Weights of a small self-supervised audio encoder (BEST-RQ).
Model: 2.72M parameters, rnn lstm.
Data: 26041 training examples, 51.1 epochs.
Rows from block 3 of a small self-supervised audio encoder (BEST-RQ), named by matrix and row number. Each number is 128 + 32 x the weight over its row's rms, rounded and kept within 0 to 255. All counts start at 0. Numbers have three digits each. After the name is the row's rms in percent of the matrix's.
Before each channel's rows are labels from the 100 clips, of 14848, where the channel reaches its highest value: "loudest band" is the band of the loudest frequency at the time of the peak. Only what is clearly more common there than usual is listed. The data: short read English sentences (LibriTTS-R).
# conv: width-3 conv (model.blocks.3.conv.weight, 192x192x3, each kernel summed), inputs 96-191

loudest band: 250 to 500 Hz
conv.91 108:094118147180177101141127100143146136123145099083091141076118093121117146075146105102111081153125100123135098102057135108188118091172132061106137108076143086118131125107115089172135138157138069104197116071104107116105084187122123150107099140145100162087168124076102135087133104154111108102

loudest band: 2000 to 4000 Hz
conv.167 103:107151107112112117113146128101179091081138118135126194185088052083117086139152116137069110125130197079089137117114093126130143134098092127120147134137115116103134146138148144092134135136047129128118044108113116160068120121081138085046137092119105161072151113001095145044130123127078153097

loudest band: 4000 to 8000 Hz
conv.55 096:156135081099137141127109151132109121147089135030153064066100163112143126101137135095115148124075161182143186144165123105148142137165149132128073152165167138149103146171104145120104116203156086118107151134120156124141115105093110153186171124107144111129092136177144190145117176149140091152

loudest band: 1000 to 2000 Hz
conv.54 099:073155120141141166091130113169117143106091161156122144164120124120121100125097098106114109150163209108120141149184166075142149201112108126132132105127120154117134120148117149088091136091139150175134152144170112151088100077120078147156108185225129177136159118082128119221136167151104093127

loudest band: 500 to 1000 Hz
conv.92 090:078134147094109147134127100178123040137152139141133071094139154127112130132125120143182224131127223055100139138155084178090090087159143111167116174125063118138094160141120148110154121153100165144133087139165168164127141119158076099193149213109149127107108084137152149146114157099114181173

loudest band: 250 to 500 Hz
conv.110 094:148152135087078135160132120184126161099147111169071154124137118139162139198078130141133118148133134133099106171119117112141070120165134107142119136110152152114142146111125151118173113170108155169151089118163179142138130105211200102075128129160129166117188206107113171087113145103147175180

loudest band: 250 to 500 Hz
conv.186 087:086123107123226194108135175134115129170109140112135106157190104128139133136107119112116105112099097155119154145103118125127131156140139134130163110125171174093183106118154127108101077160144208082111172154105078124126117086139111157125075157139122144122097138101148142170083133125131129108

loudest band: 500 to 1000 Hz
conv.8 084:143149121146153119130176157180135168148141168140168110172138171139096116119122105128167117143127164153154192172201120103094101160135123227141165160136190164106152104160092109160126160150136155167107226159190150144174133135148104188128174146185168130117079164134124166206152203148105115138

loudest band: 250 to 500 Hz
conv.158 087:103152134039133209155092171135110162152202133169108179115182079126090120144090114134083089159086115118107122112114165030117169153103101161098129135132125133104186181094102121145113110155176169141164188127135162131094098092168076151099122132158087174158122142045115105121064103089157160137

loudest band: 500 to 1000 Hz
conv.75 089:107179122163130129098160144146160120160133106114188092157148132165147112145136112124167100131160131150109169140143207132135129182106168178127146191144180183130126112140113132088147102125145192097078161098135084113205116076059143113204163117199121145171085130128178097150178181177145096085

loudest band: 4000 to 8000 Hz
conv.26 091:119147100120150164153186117080140129096121130085139129144138125129120039093148065120120108112150128111125048086098141145043182131108065100130124097100172073144144113055144136133095081124174169120146066139156095165119161141139079121113136108112100103149106140107126120121160079110118128157

loudest band: 500 to 1000 Hz
conv.74 096:105147072172151136062120113201151149097108148117116102164120084126134144096108072130105162137141124126163155133128149104093117184123149157081155107103162180107154101141105164093097126114136154110164213173079091102143122142116107164123099158191159140139128134153134146212129146123100152094

loudest band: 250 to 500 Hz; 500 to 1000 Hz
conv.114 078:139149137100144134064094156190125111136091145204084132185105154118105175104136207120174171150160132095154128139158099081099114098178095161110130099101067117077136137129152113087128183165094124152168114100178205097082166149149134121155150167214161173107092130122150125170157147122103119135

loudest band: 250 to 500 Hz; 500 to 1000 Hz
conv.31 102:143093129081169173070173151168125136160111122119110107144123111136130144182171114115182164070149096129115086081098147105101130122104137152157098104155105188132110090150089144171112144108092109100143149107117119149181137106132070128122068112166135095122095135222102131169049122163143145097

loudest band: 250 to 500 Hz
conv.130 109:160101115069070153197160109127066224103155105134129154140117104184146109190134094165085141139120141113109085141134116108176154098110092141161153148124161119145102108066113133124159097134172172174120103115132130089100141137207149116088128125109135132115165126120070133134155150088088146176

loudest band: 500 to 1000 Hz
conv.57 085:080136132113084101128116124096188138132139127081082123121090031094127116063148130085093088140083160126103142093073122118111127153112126187102112092155112155069152158130151059161120134119136116122112097135134135179093149116108147108145128094151157128181145131063077136119091131058098110098

loudest band: 2000 to 4000 Hz
conv.107 136:100134165127124114192150089109107122091116149124124173081139182140091145072175146164161142215168142107205188096138091113111113138131102131125179095075099100088116133094122140150166146129105096180155146197141133131109164117156102142123177191166131143124125102083146108114127102129135139163